From a checkpoint of a small image VAE.
Model: 2.8M parameters, 64-pixel images, encoder norm layernorm, encoder activation gelu, encoder patch size [8, 8], encoder layers 8, encoder width 128, decoder activation silu.
Training: soap at rate 0.0032, 23900 steps.
Data: trained on photos of plants and fungi (iNaturalist), 90422 training examples.
Rows from block 6 of the encoder of a small image VAE, named by matrix and row number. Rows with one number belong to one neuron. Each number is 128 + 32 x the weight over its row's rms, rounded and kept within 0 to 255. All counts start at 0. Numbers have three digits each.
After each neuron's rows are labels from the 100 images, of 14976, where the neuron reaches its highest value: "patch colour" is the nearest of a few named colours to the mean colour under the peak. Only what is clearly more common there than usual is listed. The data: photos of plants and fungi (iNaturalist).
# fc1: MLP up (encoder.blocks.6.mlp.fc1.weight, 512x128), inputs 0-127
# fc2: MLP down (encoder.blocks.6.mlp.fc2.weight, 128x512, transposed), outputs 0-127

fc1.400:142115110097086140118183113137152151130113138127085115191143185108126101097128143137105147095141106090104098176144147090147103105159114148104129127170174127165126117113109197111123175195137150167136102135183144149198069152111067148072109133136137100151064097099171086106136131175132154160086095166147103142053133143156130112133067124144095156131239154138131124147067101186147118134119
fc2.400:073117080082132082111109127109132127099117153166106153126098094146104181117139151163130077208135168149115173108203136058157135145146101101160120109139106112098123107119127099120122065097091143094123114204116146145130129112086186061138151141143090093203168195137097189081114124088127106166187122119105147069178093118137090151150101144159138130136156149165175153122164134103164122128100
patch colour: yellow

fc1.391:119081136133146088187086053114108133114070116123121071153115076111139145047136117091132159174087083149117168101157087138159127147121110143103067113066129093213103131119124109082173145160149163123147137105100129144121136075128110144086111112145121180144130080112090183163117133101120072102068115133116126140174095106190135163125139138107134136142112122147065107126105153110113235147119
fc2.391:114114033115103132152195155121104149143156134115121145043117125135133093169122141132098084115104138063099112136138186120091120091103166141177120121142057208083161088114093114095147132104142147076133155102133161159137116123133161114115128177187106139152122114139170100111081142113123182118170105124120132093119112153133157134129160056136134112166238087100182159097132185106140125153127
patch colour: cyan

fc1.175:165144155107168060089157129168191144085132161119079110151171134156090118126107094081160161143123209137085148078153155107174127119062155085105096142139137123134139080155114142112060108070133174167109152126126139098139110178124082098106133183154146121135086098083211123139181107151082148115144112113136159045165132163151103134132125131168156117134128100147105087174173082107128130108154
fc2.175:102162097078123136104151138117143093125112114126130083131079109092189169122107168179160141110138107121116126133156122099133088112142048177134114102122131134117082125052113141172117098110108116097161114160135162136104118126179129151118100110086114173140128115201064061102166132153114160109083132134117062138099105143091100124118150200118115138191138114222163197151119142203160101173143
patch colour: pink

fc1.482:071140142067093135149167145111114061134151128147113109081145129177099120157144142107167150084103111104159182178126156084124111202077121072085139200158161116132113137081095086141164143123077167145110094105087103108136135120141181139163172104096205097106116076131117083149138071168064104138134140156107123101115203136129152131118092105121152111116144175104130094107182169095149162106118
fc2.482:135087124167103136142126063130172172119138166120111082102112150131118094115135105144077099147164122165112102143142056136115120145132141137099151113132079185119119120188147146156136138064155091126075192174140130097099054097092116104112122158145058173134146146152098140105080209098138116147197120148134132161131090124112052150154109151149098179128225084088142123146098150161112120113154
patch colour: black

fc1.33:165147113162131084156158089120108110082127146165099160183163127116131093083122083111151153126162101115108094123122108136119146080098186110175168069165113153073100130128144156111156121121214144195136069104146093149146144086173083098141143137126130079124096171182213121057108097135056095119027123104136131156147093141107118096123166108114144136165118085148137138123107162126112122131157
fc2.33:148095160170132151133064132111147112115173179087115067101087132110090106089106140120126140125105119141131066155116147128135151128097147064099080117137151101123151079151078085167188137140081118082168138120156090123142107186106161137105126134142095126167158185142072137149172160076103153082175114069119151124136125160177165149128093142206116153134103155097023119169107156084134105145144
patch colour: yellow

fc1.458:104134161101123128114164145102142111073131179200140170164118158104081157159137101136156105114130149103113142162163145037101114135155135128118207151119095126144156113102069120140140099101126120102127095066144122115115147123156120078172103146135076124160100131114122149129151096135078107086147122147105092111075148139138076113091120065145144123151255135145144150095106144088159152151067
fc2.458:184143121122133116177151156119137136148103155100111105162112142085208098095141135141137094089113092192151137092155118124138142057121131071119073122128143130143158120093087118193136090183157145208094120119084075139134122109136089081194108159135142152162092162153088119122162063082104104118152126170124134086104096107136125119112141119153075149149227153075114156184101178118112127137148
patch colour: white

fc1.228:085128131158061101075114117111144184100156132112137127140090147132092106131159094068111143130097124128078098131189133108159086127178119187136098134153150127165133101106077170167160124075136078176144159151090127126124123088098134111116119110195185162106089136132100171048100161095091115126102131145112106059172111106147120114122163119171092129096191037080112120094081089135154132147108
fc2.228:127121131086164176171169079101084175144105110144120111067146152104118091185087121111144114128100154120123144148119134155104195097099132120135154049123092114094103145122136102110145160120131134099157142185120141107105151109157111166093104177126135124130116132155146111129123104111091122098143108092112139127178149120144151104137154123161186090182255168095133110077159189140171139085123
patch colour: black

fc1.362:089117153124134119136140127106114162124142142110127087126139134178069141161139172114155149141119111140106139143122145098223177193121131171032128078193126160156159110146122083155164148076157118167181107162129103136154107123081131150108072164093127099130103100128117113173108121104181175091191205103101120130093174160153092144184152100094142146154210137153116126092126174109104133127141
fc2.362:136072177065164122150154108079161109206148150100131118069109148118147073102078106150127039125117151091176125100127141131126077114107158160149167181103141112169116091071102151150131168133100136123070130096141116146159100080112087106127070147124137184099098119123107118137109107168167131139130159174114112107174164116156090091133129119178138077116181185109154121141098124085150178195157
patch colour: white; pink

fc1.9:123134145146150148165151104113076183115227123036108089157136130121082141132160123134110139071147116111142151134122135155046125136117172143083117162127187144105135123135124130083117160110128115157122181142154169093118122133095082077190179139062070101064138104101103197147160095172113109116163127097142161107087114096149118101120151151115104120142121138141164123130088216091150158130087
fc2.9:131109105144078151113144147105153157139128168173145095106146109079140119095067160068142086187096141141142133148175121141128186140143098108120131117109131100099138162160112150137116104098128211093150127104151049104130192091153161128093084146161160127168087188165166058096074110143154148110117152172068099137162188142109066126159112121133145143129125108098104205116111091123086179125084
patch colour: grey

fc1.5:157112106115137083098086142191093132088186096100116140120163178141131103129116095087126170090193125114136130106099104140158068088079165133122173131133129168111116188165150112182119147149123132089152096104150113137112084152118119149149155075107086166165130150139054087162165137179093188067148130166128164146104103166142181150143113080144081137141083183061181158147170163148128123154129
fc2.5:178104141121175194122120144087105163130095151096130161067171130161080074159058133115137108133170080156133139125071096157119094098145092109117129112093150169137128118126144163094135168089161127174157157149102070129105174178141138186166168141127115080161073136110147073132044131146107070120121158150153080160160153114127098093113110115082077111105175091080118083103128126131098098143176
patch colour: green

fc1.13:149175085110134132097164187097133134103092178084121130140182153137182127115132165143108120095175169128077104163161170107182149156154140142112119110110148160101139147163163133131131136142114152125115129126086132137133121116100107166103075152130131105129119164055154102163125119056081092143157074177060102164178130144008110175086111116137163111124114108125145103131066130174117202165147
fc2.13:107143143110147104133130032143122148170153100122088123107138180136168117162100130119101152136147155150171054136098153145123076149112131093178162136166188081148135122179102111149100079097148119146171158073124150169103143132178162113082114139100083123110127095108154129098127123112170147130128152139171165093151147022202168143187134113097084122156112119145134184121165076126180106082098
patch colour: grey

fc1.113:146137147089120142153135070116116172107127141161168100143161176088124144159058116085129135149138196106156102083111157082198129147095127127157193092131144136141139113186169069099120151103111107127235081094108109098099112097135088145129106131133166149130136110112078132183199140180103137070127126109112133128159080102107159160122079136127167088123197137136066094092138152093133153134113
fc2.113:148129175085159141114132149197164124184095089159141107167132161113102150184166148113137122142133116107088180047133120164186161133092122120092095198105140059133134123157109098132153151122174156122123164107090085105157153050111095187085128117124131120103112099135071088170144119148160137120098080098163159134096100121141050124100076133123154104096169116150135181134094087147134175142074
patch colour: pink

fc1.390:109105154166154097084100145119168088163145153095181146168138074121134147162139130125205134149179154119131115124117115054069181131164123166152167131178178117167149087128155156049112146095155173153103144033097144128140173162095116118108089133102077160136126135152118168211144162092137125151142134139135137103158133115190080140138206125158128131136169113126116134089120156134185119159123
fc2.390:114155150100141124095112143106094196077135132139042090073148131108126123120159149174084118104161109061158154227113152098160126104160137104099092157128106072113144122118097106170152121077141157123118088165115081097101115132142113131152109113191144124173166173093097125117112126162122131092139153065124073123096165146123180151120093103122140158152208197110106084125122199096112152111138
patch colour: pink

fc1.434:115163100176127116108135114147151107128105154116118102102077113114137104092135118122153114111111126100158113105190168069146084148111132113091126086159113110135070077136133074170195133073193133137080142120148154123116097084123188133077159134032111153132102107114068113117122114107133164100142125157083134124093114152162071078120093109176126070136173157133111078057099181075116135142063
fc2.434:068137094107159098105088166102140104079114123117172115093116089118130100170102137147073096100125115147117148160174112143120163120112101114118137159136087150148138116194047121143132145101175169121132124171120122128108124157070090077132166071185115141115182100160057155150118118081086152171174139118131146146185121123127123161131128124122109130076254151105146179147128198173126119103112
patch colour: black

fc1.111:054182150112173125106151146074089139122132041163125078097090104148121134128146118130120126112163123132116126138085090123175056174124145195144099130122127105124082099063108106149094120106140159089133142093101104104119030094110140095094122138066156128084216106126150148091153132078120116126156108109135171142144121162092122122170192142135126173090162109126115099106091115144091106085077
fc2.111:111102175143099103147105144134155193168170111112173174118087094146097100107090096132094166139103112133124092080108177135132121108148075126038120055169109159101091069156105135130134183102118140128119110155130122137138140145167109205114132120163139198138104106183079074108099156085113146129142131130094106131087178139098062131127114051131133147117196155130104133169111177100091103112166
patch colour: black

fc1.460:091162124160140123161150135091134127105115122100160089071190098181157133138118091143167183116134128081159066122129138126051126100109123142104128148231156072108120131165104108113129139100148138146045124107103131182168120152113171127157103113180096146073161105184085072165121153186121142117181116122117173078161113143077162108150117064132108125087130138111139095094120126130133094186150
fc2.460:137106123123109125157152134137166143139098121163101124180159159119142134133128159079114058112123152148143115112178090129207142079126084098109095164043080142202134112113160124158130092224127121137112156139112066122163125102119060164053112111104171176123168153095123131136143114108138089169142084106128144181158109135188103095099138139116104120113198155129091133164128077148095166087139
patch colour: red; orange

fc1.222:099166161217132194156137160178111032094124147156193114093099119125119097133140139150155107138191115128133082146173129071145130098160176150160144211182091116128093128123107086092089103155137123165135076114127160139109154088088143135083112129145164169179160127151102144177176095152069104079160171119126147100153135139098145167173134146128136121131108137122101108159133064138151112108109
fc2.222:114095113086128115088029119117160093135096119085120140230132104116178149097143102136080100175103161125161176120126141091145167097130165060123133114107116122124128151145126070086159135112150183145102184134158133184116163127162138112146160090153134117176051107137124104072094126158144083131125101085132185072140097102126193115113154116188095135078137113166131155125170121134114132179132
patch colour: brown

fc1.294:120138150138138077124156088150120087085116120181127121128136096128069120151120158102100089062118106150160188163141180071160156127175139096104164139192133143139154121157101139104153155081153131144152096125135164126144094167188077135155145168098126080094107113128148080150117141167079139116165114193155067104104133121122128175197188155140129131117192186122138147088094224108138112158110
fc2.294:145062116139180182121136155090127089105119109064171122135153144143113165098142086076133146154103129137137092122152085160154120126148158139127094101159115138121095152201109095171121089097109101135113121113130116152137169095093136121112126179159138172196101083130150141125112093128186175095106144092151118107128051107116118145148129140151128083152255094075172185130119126189143152132118
patch colour: white

fc1.406:181167187172114131125106175071124115144147121089155074174111100060113130120087166109110151088159119168112119154144160117173111140114115154126156100135043135157140147073148066140079092166156093159151107140114102195069098127076084098134123087137100122124060153116107091117115144167103069096135128109146226163121159132183127071113149176143121113135140153107154137098130111143148156120143
fc2.406:111107182148161077104117081140123126132105125209148122138165138130119178090133137087104155177105157148137137145078102162154151112088152100152080130110138112150121069165138153121162139101139085150081076088150151126124140174153118140146111189127069118048167213149154124108157145146106173160155126111193115140120150057075171134143130120105146146094142093142080076144169083141088144132200
patch colour: grey

fc1.337:045134122128126141156150048146135110080093145180168150158157198138111115150119105177163132137172121178124151078151131086130124125159139178058145172151201085066164175148162141096143113081150099097074098141105141107135148168093141099102102172159149084117130104088102126134152124104131092094151115156065101075132111131164120137117147115118140091107201132128131133084121131113165125206127
fc2.337:111111147179131134179168129094138099120141153083209130114159130096155105123165052163155130107108121128070113178119100090117072106158180159108137076152114076109093168151090131140138144062102123092122097125108137109110117160187126090104155185116133107128115110137131129137146117101160149095069150172123105167137044197161156181137170076157116141140160087107148174149098140120150093203116
patch colour: pink

fc1.95:130064154160118184154157131155153131133083169170119140141148110104123106064113150153183097142139137111130094152134141063141091192139125086110125151171119145125158088101079144178113152068129129147075110064104124123176121097139132099168101134152104097124143106126065124091132160107108091085136106171136090158120100127173077163094103143151106137123175189150143119180100246108139116190141
fc2.95:143126135190197122170151072116124131128106097152168092119119093170134138198117117110103143129140062134105118111169100185112073114153146113131075092145121187134139150070098111123144133088211128158147111118114084134128132100115149119166137145075161150151087111154119143143140122111135156105070123146160149075073110111143161108116109074127137103130252079098192165133150112105167089167120
patch colour: white

fc1.372:133175098162142150134129093118144132149116152165090139110105121074144115116143138124160134100118154139156112156158143055107080127113117107127156208115161110123122111120063149151148162063183148157124105084103136139181145123184097129139153146131144112116085097105130176146158074111132095118093126210129150095073106175166078095161160128182151139075239202083157111111128135137078115116118
fc2.372:145141121106151080081165168154140119147115122126195083138128157172121108119145132096089143140156097105093149154155151168102130080136159151140152100135100108131151106122164067134157062112087129124112154187069148151109143107063179122140124151093136100190132160126065136118122102110172076203151132141100151117150117124122108127067117101079134072102249127180095127100108119157177090161132
patch colour: black

fc1.446:142163165177181094133120151109145120062086122108137091131163192168179138131136126078134152083142133108164134100173103167130049144140105137104106153139112094190116175083081104134111129126146143130159099067075122116119157073164139045115170140141115144133150123146061148161107143155195158118155144090098141155098178134118112131161093146089147108145139083117139088118118076189099133054159
fc2.446:148116127113130087182124179123070150104190139127143098107113080130145067120103105183139080134130108098132062159157139118127114128172144182112111156149142085153092096175163122128123161233127083122162139126103183129155132137136112100145153144138133122089181112077108105189158160139068116138122143135158019185135153156144107085145097084122123144124137163121090169128138160100075150091090
patch colour: brown

fc1.298:121092153117123111150142086117117145151136178136170123169131069151149134092103161082166153123125121163132178093116109125174121111113099133154081142127160086141151094077187111119134093163074072067204185184128099140096136168146087160107148136143148091111145088082136155159128136154098123111066124107103199157186134157199216155137127134101136095104105116166110068116108155093120154168141
fc2.298:118147121149090183118178099101101141117122127108152148112127131101130172144150165160126076052168117107113089135152084147069135113162174135090146083102099143116099171138083139144103123114133168169129145072157140158159167141191135166147185119164042149143125144173108098141220126132144164125113113091095100112080118163149149103120207119055080140117142055104119177105161118132137117126091
patch colour: purple; pink

fc1.431:146079112146060104144110055122132091130125105095138164090135089164112074133133136066142135104167087110047185126099189147027167131126111088124111087121151148119153137156087120090097066100134164093143119134107069044138108129139082090096081092124128172087130136113118127113177114134102107155148101107110138146105153122116148101127156131105135142108053067146164119120115094109146100081097
fc2.431:134093078111148115128150200134126153114130132137140127087130153156124142125155073130122153140058133085143087162116142139118085169074083141146149145156072081110145152134098083123164105127070124171077100146091123122102091125166173142104137156097118121197154129179160112101111098071101085111081144114163109091143124124131142164158127151146145089139255147144152145100103172098186100106148
patch colour: white

fc1.131:102151140090131102096148159141097091118177151203149180140076152137096159170172111163130124142109160119131159131118109105126120145078157103174196148081086181143145139131086103149132024160119118110164134146169140101140159137155165090132151093133088159148118125110150195096130088146134112145089123109104068103157149141128092112130101143101105174217177097146114194151158076100166151076118
fc2.131:174132158179141083133101156158152121162118118145121153209188184108104138138169101089040148098116156158117111129100144158145144097168093089094105097072105091130111109127154087172061151149088109185106167076141082151139169092157098173162139125088170140138149156129142081127123130138100153090134099140168128132067110096088105128118169076176121138124208122128116112150088154157140166116079
patch colour: black; green

fc1.220:103135155064144090125154116160133125182118165126115163150079156171168099180112127073118094141109096092094175099168150091150151095161113169117176143089168125142127092131164127068098091131105121132086103132162146131112110163128128084077096081120122165112134119167138186113175146037084072071176131105164172103162119097150091108170133143061096113144148101151171120081166140123121096169170
fc2.220:133091102130121113115073118108111102076175147114157105125180048158133126142125094234141168125082140091149059129093128162074133117062143084077089124135127139144167119161099080084139135155128160117143139089141153139115182100153138073112179149193096126121161127093131101103084127143107147135077127117093090163122191141139115150089086075156140153165101147102087129187149150094096164139135
patch colour: grey