A small image VAE, trained from scratch.
Model: 2.8M parameters, encoder arch vit, encoder patch size [8, 8], encoder layers 8, encoder width 128, decoder norm batchnorm.
Rows from block 6 of the encoder, named by matrix and row number. Rows with one number belong to one attention dimension. Each number is 128 + 24 x the weight over its row's rms, rounded and kept within 0 to 255. All counts start at 0. Numbers have three digits each. After the name is the row's rms in percent of the matrix's.
# q: attention query, key and value (stacked) (encoder.blocks.6.attn.qkv.weight, 384x128, the q third), inputs 0-127
# k: attention query, key and value (stacked) (encoder.blocks.6.attn.qkv.weight, 384x128, the k third), inputs 0-127
q.99 093:129139104114157129101095133125074112127152100142156137126104164129180148129152157154189157102173148087140134109111139101120142148122175135137126154126081137129109133157119145059135140176147098140146162117104120130117143137113117147107131091151141108142132164162143123192149135133125099106166140159121135121153096124109163160109101095110121137117101105155149145097143137152130111154130
k.99 099:092157183132137113124174153118110099124138142161172122128110098146167138145137138123161138097157100130130133085074110116146165131138115150140175134125182089120133131150101104137111191155123114125119115163137108131088125138126156113114101137114113119115128071156136126135100130089117111143138147132176126140136138134072151141091116147105107117127127093104117084150170137149105142135097
q.100 109:122132148114096126098146162157120123089189140118108126108094140128154133145119122123162092120154125117135151119046119149092122142183124115102119143074091153170175145137166118158124123159130114104146151135146152153144132107138108140097097155134155132140149125132145071135123146123109115093148122129147114155135160115143121136117121089146130102115116151176145141145117111173150167089116
k.100 108:142135130134155079099120131094136083169158110143150122078126121120133095158158144123098084130133126095135188102092145180136133112155086127142146124102080145153127154146126121158141167087117101155157170151127133131120129154113174140123154097082106130126123137096102114087142122067130148126132145155122095152104136115128136144086142110113145130135092146092139136125136126143131115124155
q.101 098:108155135136146101128119131115125126162103129122153151123096198141087080115136103124100119092119134155136121092118089087119080160110156133128146140108116136138140116119157126103108105119127097111139170143091118165096087166098113170120135125122166062139130099150162137161113110100121144115187141129139142139121115169092134108144139134140118122171109125123131156117089128125083103120108
k.101 086:134153142107141129148146113136117123142132126151147100170123113144174167147129135135140134143102108153092126100090110135100122114133187106179083132148157132126137130163127196101147188135089114144159110173121130118173140161151124135106095142112172114148155112123146116164153124137115141110120151171133175131112135113098129161102114158120137173122146134131165105149103112086121102119125
q.102 119:138121103166135101094117147106126182147135163127162141100154174126153151120130157123099118168139146079167132097131134111132119153150125151148124111119149088133143132138147133118123142093110159113126161103109115103144128149132155099111100116141147135101091163165156154096126139119184108156106122103111117125142126085157132175173106109130097127116082132133124081136134102142067137160097
k.102 124:114091133098130123093144057152162131169152122155138101160147141128159146109125140109128187126099102102115134113169128117153140127145160123155153160100084122151125127149127140154135172129165150121172152162142172146104127106125127157131144105100118148112095107119148162116123156123163142083126139102130106141118146146136115072154123153138105171157121124133147121145112143163101098128081
q.103 092:141116115123104127129176137112105112122110095111096111124119092111118156131146127143112142077122149133139134087156124117137135131114073156091109114100127140177108104121124100077100124128141095134130117130123148145148146141165135165141128128140187123095115101115099119126114115164115118146165156192119151117147121118133187085079161078142139113170117136128110102139137143091184133129125
k.103 100:080112129160166150148131117116124111123158153117184146163126130125102129132072143145146129127111134113152107124123098131151156116098135138121130149139149159108097134132128123140121124197065091160110106125155104121121160139131115103103079144140106099095112088118130110156140114125131124145147126144109167127126114091131121138086058146127154131168108099158117107119090127103185133126163
q.104 093:090113151151086143106190123113155106113164134093144119149113111117115162097115115108133161084112124202135120133157152185095152120141080177132135132141093161141121106134109104142118118114137136118126132100092133106140147114132125160122123142107138106109133094100129154104143131118134153137042111104154124133153145126131155105153146154143105114133138137186128129151136099126131118110162
k.104 090:104070161072139123165131133123126166114160127115089115144118135155100138153144148116117132090100117149138154094144137106128140130109133164114102135067120141134131182114124137136170134117099122096134125142143173090119095139165100132107158110172138130208100165118114105137120105138133155140140129126108143101115140148148132131129173118120111150113160136122150126145171115157164155118171
q.105 098:122127167117087159132150136116101118116130128146159132154152110114187114163125118181162169144153115112149100112141154108113120114149139122076138170154142103147090087124121136123098135127119083097120116115132158131098157105156094111106145119116098125167130128126073143125117149139103104164075140106132150094128108155169109104098067168119099133133130145147106155132121136116157136112144
k.105 097:116096162136150063137114164135117146122174126100137129111109120120123124111108156135105114164124165122165110118111134105172103108125090120108148109090109082116116155101095151152121072133151120153098161090100112158101107116124084145122142091095105070116068153138159148129121166141120120113134127117140131101149092145127128137103137132107116113132137156122110144103095091098132132169123
q.106 104:115126122150156092126071146131144106148096140136102106084136123136084149174118141143128128117147084094124129169096131146108096101155173134157123138133151144118167166141129102106155141157124108096118161153097118145128124153149162128155086117140097136109134143110127148151140116149154127141094057096079116127137108149134096177112100139152127121104121125171112134162112088106146141143123
k.106 105:159146131115158120116156106105150150162120077128135115092130138132158116108159150088138103141143128116127098153107108118118130149113093148138117171129118151138158107169149065103111127124156141105193169128121107170154103141091106126134153134131130113130084106143105130139096144131117145126116132129148129128132122157135103132131069126070085104156096104083145124116095118120120187108103
q.107 087:119188137146114138125127078122115124170105085158144071123117148124140111126155065156105120097124169133133080132127118181110123095105147085129110102113119083141148145114131118149152100090091115135146132134119134149149171132113121150132086147109147180115128130102155138126077115123118126068139142126106157152126129151148115104138109100106136131123131143133111157171169118125155133148128
k.107 101:099114137128132105141179129102111124168091158099120138100118137137151096187145103159146118158128152131121097162115166153098101092122161143129120102150111126111126125130188141116159132141116152126148106143091154119151104132087151135114073146155152156134130103150175145186153135144106124119138150108136107105143121119126131092122176164108136149118135158090137170094110118083136124132113
q.108 109:129096147134092121124152160125054121107155114144127153132126149141125160136128123138172148096157112134091147125091164141091113135134183157126139197130144076121148130126114133099085184167136083128125142118147162097138124135121140133127195120114124150146130117135119131119112109124156118149103106073161122121154135098162178122161134141134110095131113139117122127099119105131111130137146
k.108 108:117173156095145132125151168145136124121133159129143147132136115141129137193119149100147156129115113091124126099110125098132114138081132092134136157077107100146134155100148123156137102114151130149081151113110129142090099107207137113095120108099099144112130124128151144118125135141147113100094165096125145148100119148121156125121146153143100125155173109094133138113130114160102136174197
q.109 103:163125124133186099157152154122141113133120139107161138122097093126100136128142109131089144142170090146117162135114107137152158123135143151157134098147144176138104114118090140107109166173152116163110099141182159080138140154169134094136112123125087150146129130142161071108148156115147120118118120098112111135150181090126086138097124112099142127136162120134149099095155123145145127149126
k.109 097:165114140185128143154134162110141158097099113121122133129178140159102141152104179124154135138140110127139180138137117146130110127137147132107132128130146120115103132099101130135124135118190113107093122071139175118152119091117136107155165125106112171065106156146097117086115157128135148152159094150137115102131123114145112092162120106133126122163156149133127091097164127130162155144159
q.110 088:134111125138129138149130126117126075131156076163104139182146127163124134143121141174140115117125158139126091128127137161080165122109086126155173076121114102107138125134119134150141081101097143145080115125148056143158119146151157133122103141133121098113100117117160167140134160120139159112081101121141168162135119122148108093092106134134131113142117159133156104124103151101154113132149
k.110 093:171121130123137133126098095124116155153080164165108133125123114110159161108135156086124110141155163142119088169114143110116129158165058157171126118125117137098144138163157122135120113135118135100109092107154118157135129071117116086123090108174097110135120137149129146154129161119155116150149131130170083117119110126162128137161118149108121138147151168109160191136129141121105117135122
q.111 096:166121129125137135116110111107094106149114139135060152148106128139101151139117094108087140106073143131111155127117134107148105136114156080097156137184123128141152094120121097116142108145129161120152122115131164139143121111148121087124105104126109159129145146105094090091152136150096134152122164146106101126110143081124061129078129107142161146127123107119084092139148094166130111152131
k.111 107:145115097132109125129101138122160112156114151114142114147138179147160119136136090121132088109169107136098154176124072149110104098105140125110154129116115125140121141118141098124100107165167141159140133117129133140140141093085158090100116168087144145087123176157148163084133101122116096083119109103096155126135149086136152144135098148093153141150137125144107086094119116107107160129112
q.112 106:150139106143147120121126145122095113156103121115152135140171088107142155103143149128153128142203145164183119110116098110125167128152166116141139158141128115100086123112132129149150130137108132162089103108117135121146138144091110128151116114156130120128125133167124131124160172066133124104189147099114151122139099116149123142142117099152101148121071098117123094076147104150096092132135
k.112 103:122125137123117114135115158112098137093105130142118151133141115163113119145137142109187158098154121148117124144119131096108152146124173160094126123153117092149134188115123129166121164091158105125090147143163121124050151114123084139156111149123117084122135158166163169127141136106105119117089143105155096150135118137081113131161140134131108166164145124146161120146140119101122131172097
q.113 114:118159126166112106102069126122113142159131130139171104096130160122145086133092138104131176096118127100132093105120133086123093145160112123123134105134113130168114125162169128128100097076121160111140122121116074157121123160146160158123125139121176108144128165153159141132141145130113121187116097136135122182144095137142132091159098144106145123140121163113122130152116114129106130141181
k.113 115:109102147129166158135133092122106120165175122154080118164153142085174110090138123143071082135116152099134119142155094137138166110141146111163106152126120139108129097118105159098117136114085151127145133180115068133123122122105110111139110137098154129166143098148159127129102151116127172080125164135133104116145143100108113093119149152119160147140106108129145162127120153136121101114105
q.114 099:095167128103157148157170154116124141136084110126107103100136122148101146148151140086115114139130148110126163168113141118178160125114134069115133115140154200110179126122130135137093139117120185170137144171121106101131096138093106135163097149131129135132106103122162130101112149101125148123136118105110113177139110148112137160156169151109128130101125124127126150149101139146126109168095
k.114 095:118111114158130187135130153117165156095123071123143109140146133141102112142129166093101156115114108133135133149141144149102138105122135125153095112143144156103087136122105140127129109091129155118180128110096125134159113157135110114152155164151096157154126114129133100128122153178119144153095107110146100134113090110100126124180128091103115121169084119129102107159094089082099119082103
q.115 099:116148120098119092167154130113126136125133143155159145105161141165133119145128159088150133124107129163134129122112125100137151105165155146147097120104149185122101107121143145132137114080131131098145125143166145139159145115149089114172144140112089134080095132148134192117085115085181121140128140115155139114091140154145137090150167181094129115125117153184123123129152115104117115129121
k.115 099:173153082160131120116131127162136114109107095131161179147126093124143101108155089105075141141098147116118138101131161100086104165112165123118139093132127167105137117111134138161164121127166144121151119130101147179131097107172077123142141162125125077138112081109121147122126130141108121111066127101159163112108088153134128120109126128137143120136101103147102131120096120128096127117111
q.116 106:138100094142101080139135134165104103095114126137144082133153107134149134126123152174121124137145135124130112145081162137112192080139109149114143105161160133104155143128183127146119150159076113095105102139144118121127090157140110135149097171125092186149155116134126114094125149123139117119087131086133144147164123161110136121133146127142102110126084098071148110125131142139131132137143
k.116 108:151131091180135115104123105141150166143128151141129136109176105102096097162123133109102103145112123121152116136108121122121158145106142115161136120096133111117114152152183099094098123120126153100102162103089123102111104122160105113143170124119114142126097169151122108070157148125110107103100098111114121131150111138128134108179135119123122134159094126127162197090129160134129069154128
q.117 095:122136126131138138135124121122104102106137075125125193182132156102114130144136192174105138126125162133120123146124104140180160129111087174136118114089100100140161128173106157113108124151111130146113158153110146098105078125104124162145169107128147121104106127108107106143127158100132107140128098107151106103110132147171171139109151139121093079131115105130122142114099137168108114137112
k.117 095:160107151098121139088122083179155128106121110137078147117115141088134175182146129109141117138151143124147128126111159111125140129118118173158155129111160119122162095164088157102105144162113110120176144131141139137164149104121153139156109085098088107136112121130107125171145104187125110179153124109122084128104129154132107165132104105096105105125146127114145105139146133145134140139152
q.118 096:160115114119083143132136151142152127098149118130109160119135090096102135148104141142112144127140116149124159105074121163158121143104071113159070085142140202109152112164137162108147126119121154131126145161109156114136113107130121159129093158096152128156143124126123117095131173138141137141124101156139087159092116133133105131112162122118140083168103148104084155125116145161110123153112
k.118 097:168078104140133185088127119145102129119100121141150152156159151124145148126159108153119119109080079111154145169146086120162097110143123142151154109117141153153164098122116155065092122112114117119137126168158144138163094152136150068132136128114099152129112122130066083105146127123092129129135130085099091135107114141129124122141126099117123114121103125165115129149113117149152128136121
q.119 103:167110102133165157115099143130104156175128104145158138133148148105164130132130180138091136177134122122117114129143120159135148069122132115118087119161165108135126178159155161116110130133122122116108179132171152102138135150142136099076106118120118135127127130108148175130138116139159101111152154108123130118123165122167112136117098133095143119081175119179159133106142087127116168133119
k.119 096:137114126137139130085083123136102118142099167143156135126120087134161108136155158165179134177108135149118128076134164167133112134145104128134154145170128077104148117120135143111079153125136138067100147107121156158141121083137109180123146118096131140114117133174134139140150132127098127129120102134143064109127151123172168090129095143118127099142137120156120125133155104114099114123113
q.120 086:139102167133151145096102146126102164153167127128143095114147117144116126111137190074158111110136119132133136132103102115104114111131112145080110110174159149123096086096117111186084169080135163135121116132112099117170132132158148124149142100148105137136115116131144130151121117112148109131176107150109121187164099164121114137109094142096124142124101165120103150113146149149148102127129
k.120 089:082126139147159119113117165124127108158128088127090118122121130074155125109146120122151130080142130142167151080115112141134160121149100141128114144140092174120127137057120140158125118101121111094136140131131083098172140148117099133097150157146124096138125104094096119112138168096115148146146169131148109105149093070116157136095099103139174128116126130152142121160127131126138097141088
q.121 109:120151171152148148141113101159078128120085089165155122095149141110116095119133102134126157152116140117142137123164146122097117079108158116161122157135142105114143147163140174132136122114112073175136132132119129116129127110146165133142110108084153118146134088154183159161125117142154146135120110106138173122118115131168117118168119097121087127104125129113197144136101113126130139093091
k.121 111:105157178127142154149097109121111139094127121136111157114124115103111141128092183147129097133093128180101111134156135108144105097102130114121105122130100115129104094114133145158147133085120147091103105109096144127112115139110132162092070110110151142158152123108184117198099110129124154109122173135168099108142122170132144103124156105109076137134122101135157156122125132097132144139117
q.122 105:117078139125132092138091145126154117156149144155182134144165140120146149074108148125159143128117143115130127124118143161127110064139152144155134140087146099130120161101118103125139126129115127092132159146091157106110120125146111085130129109112105181143166123106148091109121103135135122158133110103139157076173149113151115101128097099153164132101101105157134146175133108160152139085104
k.122 104:123148148086124127117126145126135116159142156122138096093114145160133105158113167148122158120153142151101155117121161115125141160083150101118174127140105083086108123115147098138090138058124129108091154107125162119117173156133122153111128097145136127132148132120127112111170074112122125098073167083121152100139094122161125136128096136128117132089102132096088163128143117131146145101107
q.123 105:163122145134138130098090131136121107122124140109154109145160156135139127093112144129127164108151136103147121108114102112110133138111095117184102093095140144114120109111175169131150095105115119124161112089087126144100151120121094131131125075184158138109132147140164123173109120102165118119124130125132150150130142137125096183140152059094145149121129131163129133163148140142098164117187
k.123 104:133110127116106116150098134147127098114119128085144144133143092147167100122151153155123127144130096121131118109092131123157154091157129093141098117146152100131153145142129127139151168125144087120154142143108154078137143136105162173137117067120132101138095113132113159147140095112128123126121137131172082136147178072124156153084123084113111149125111119138168129121140203162144146107114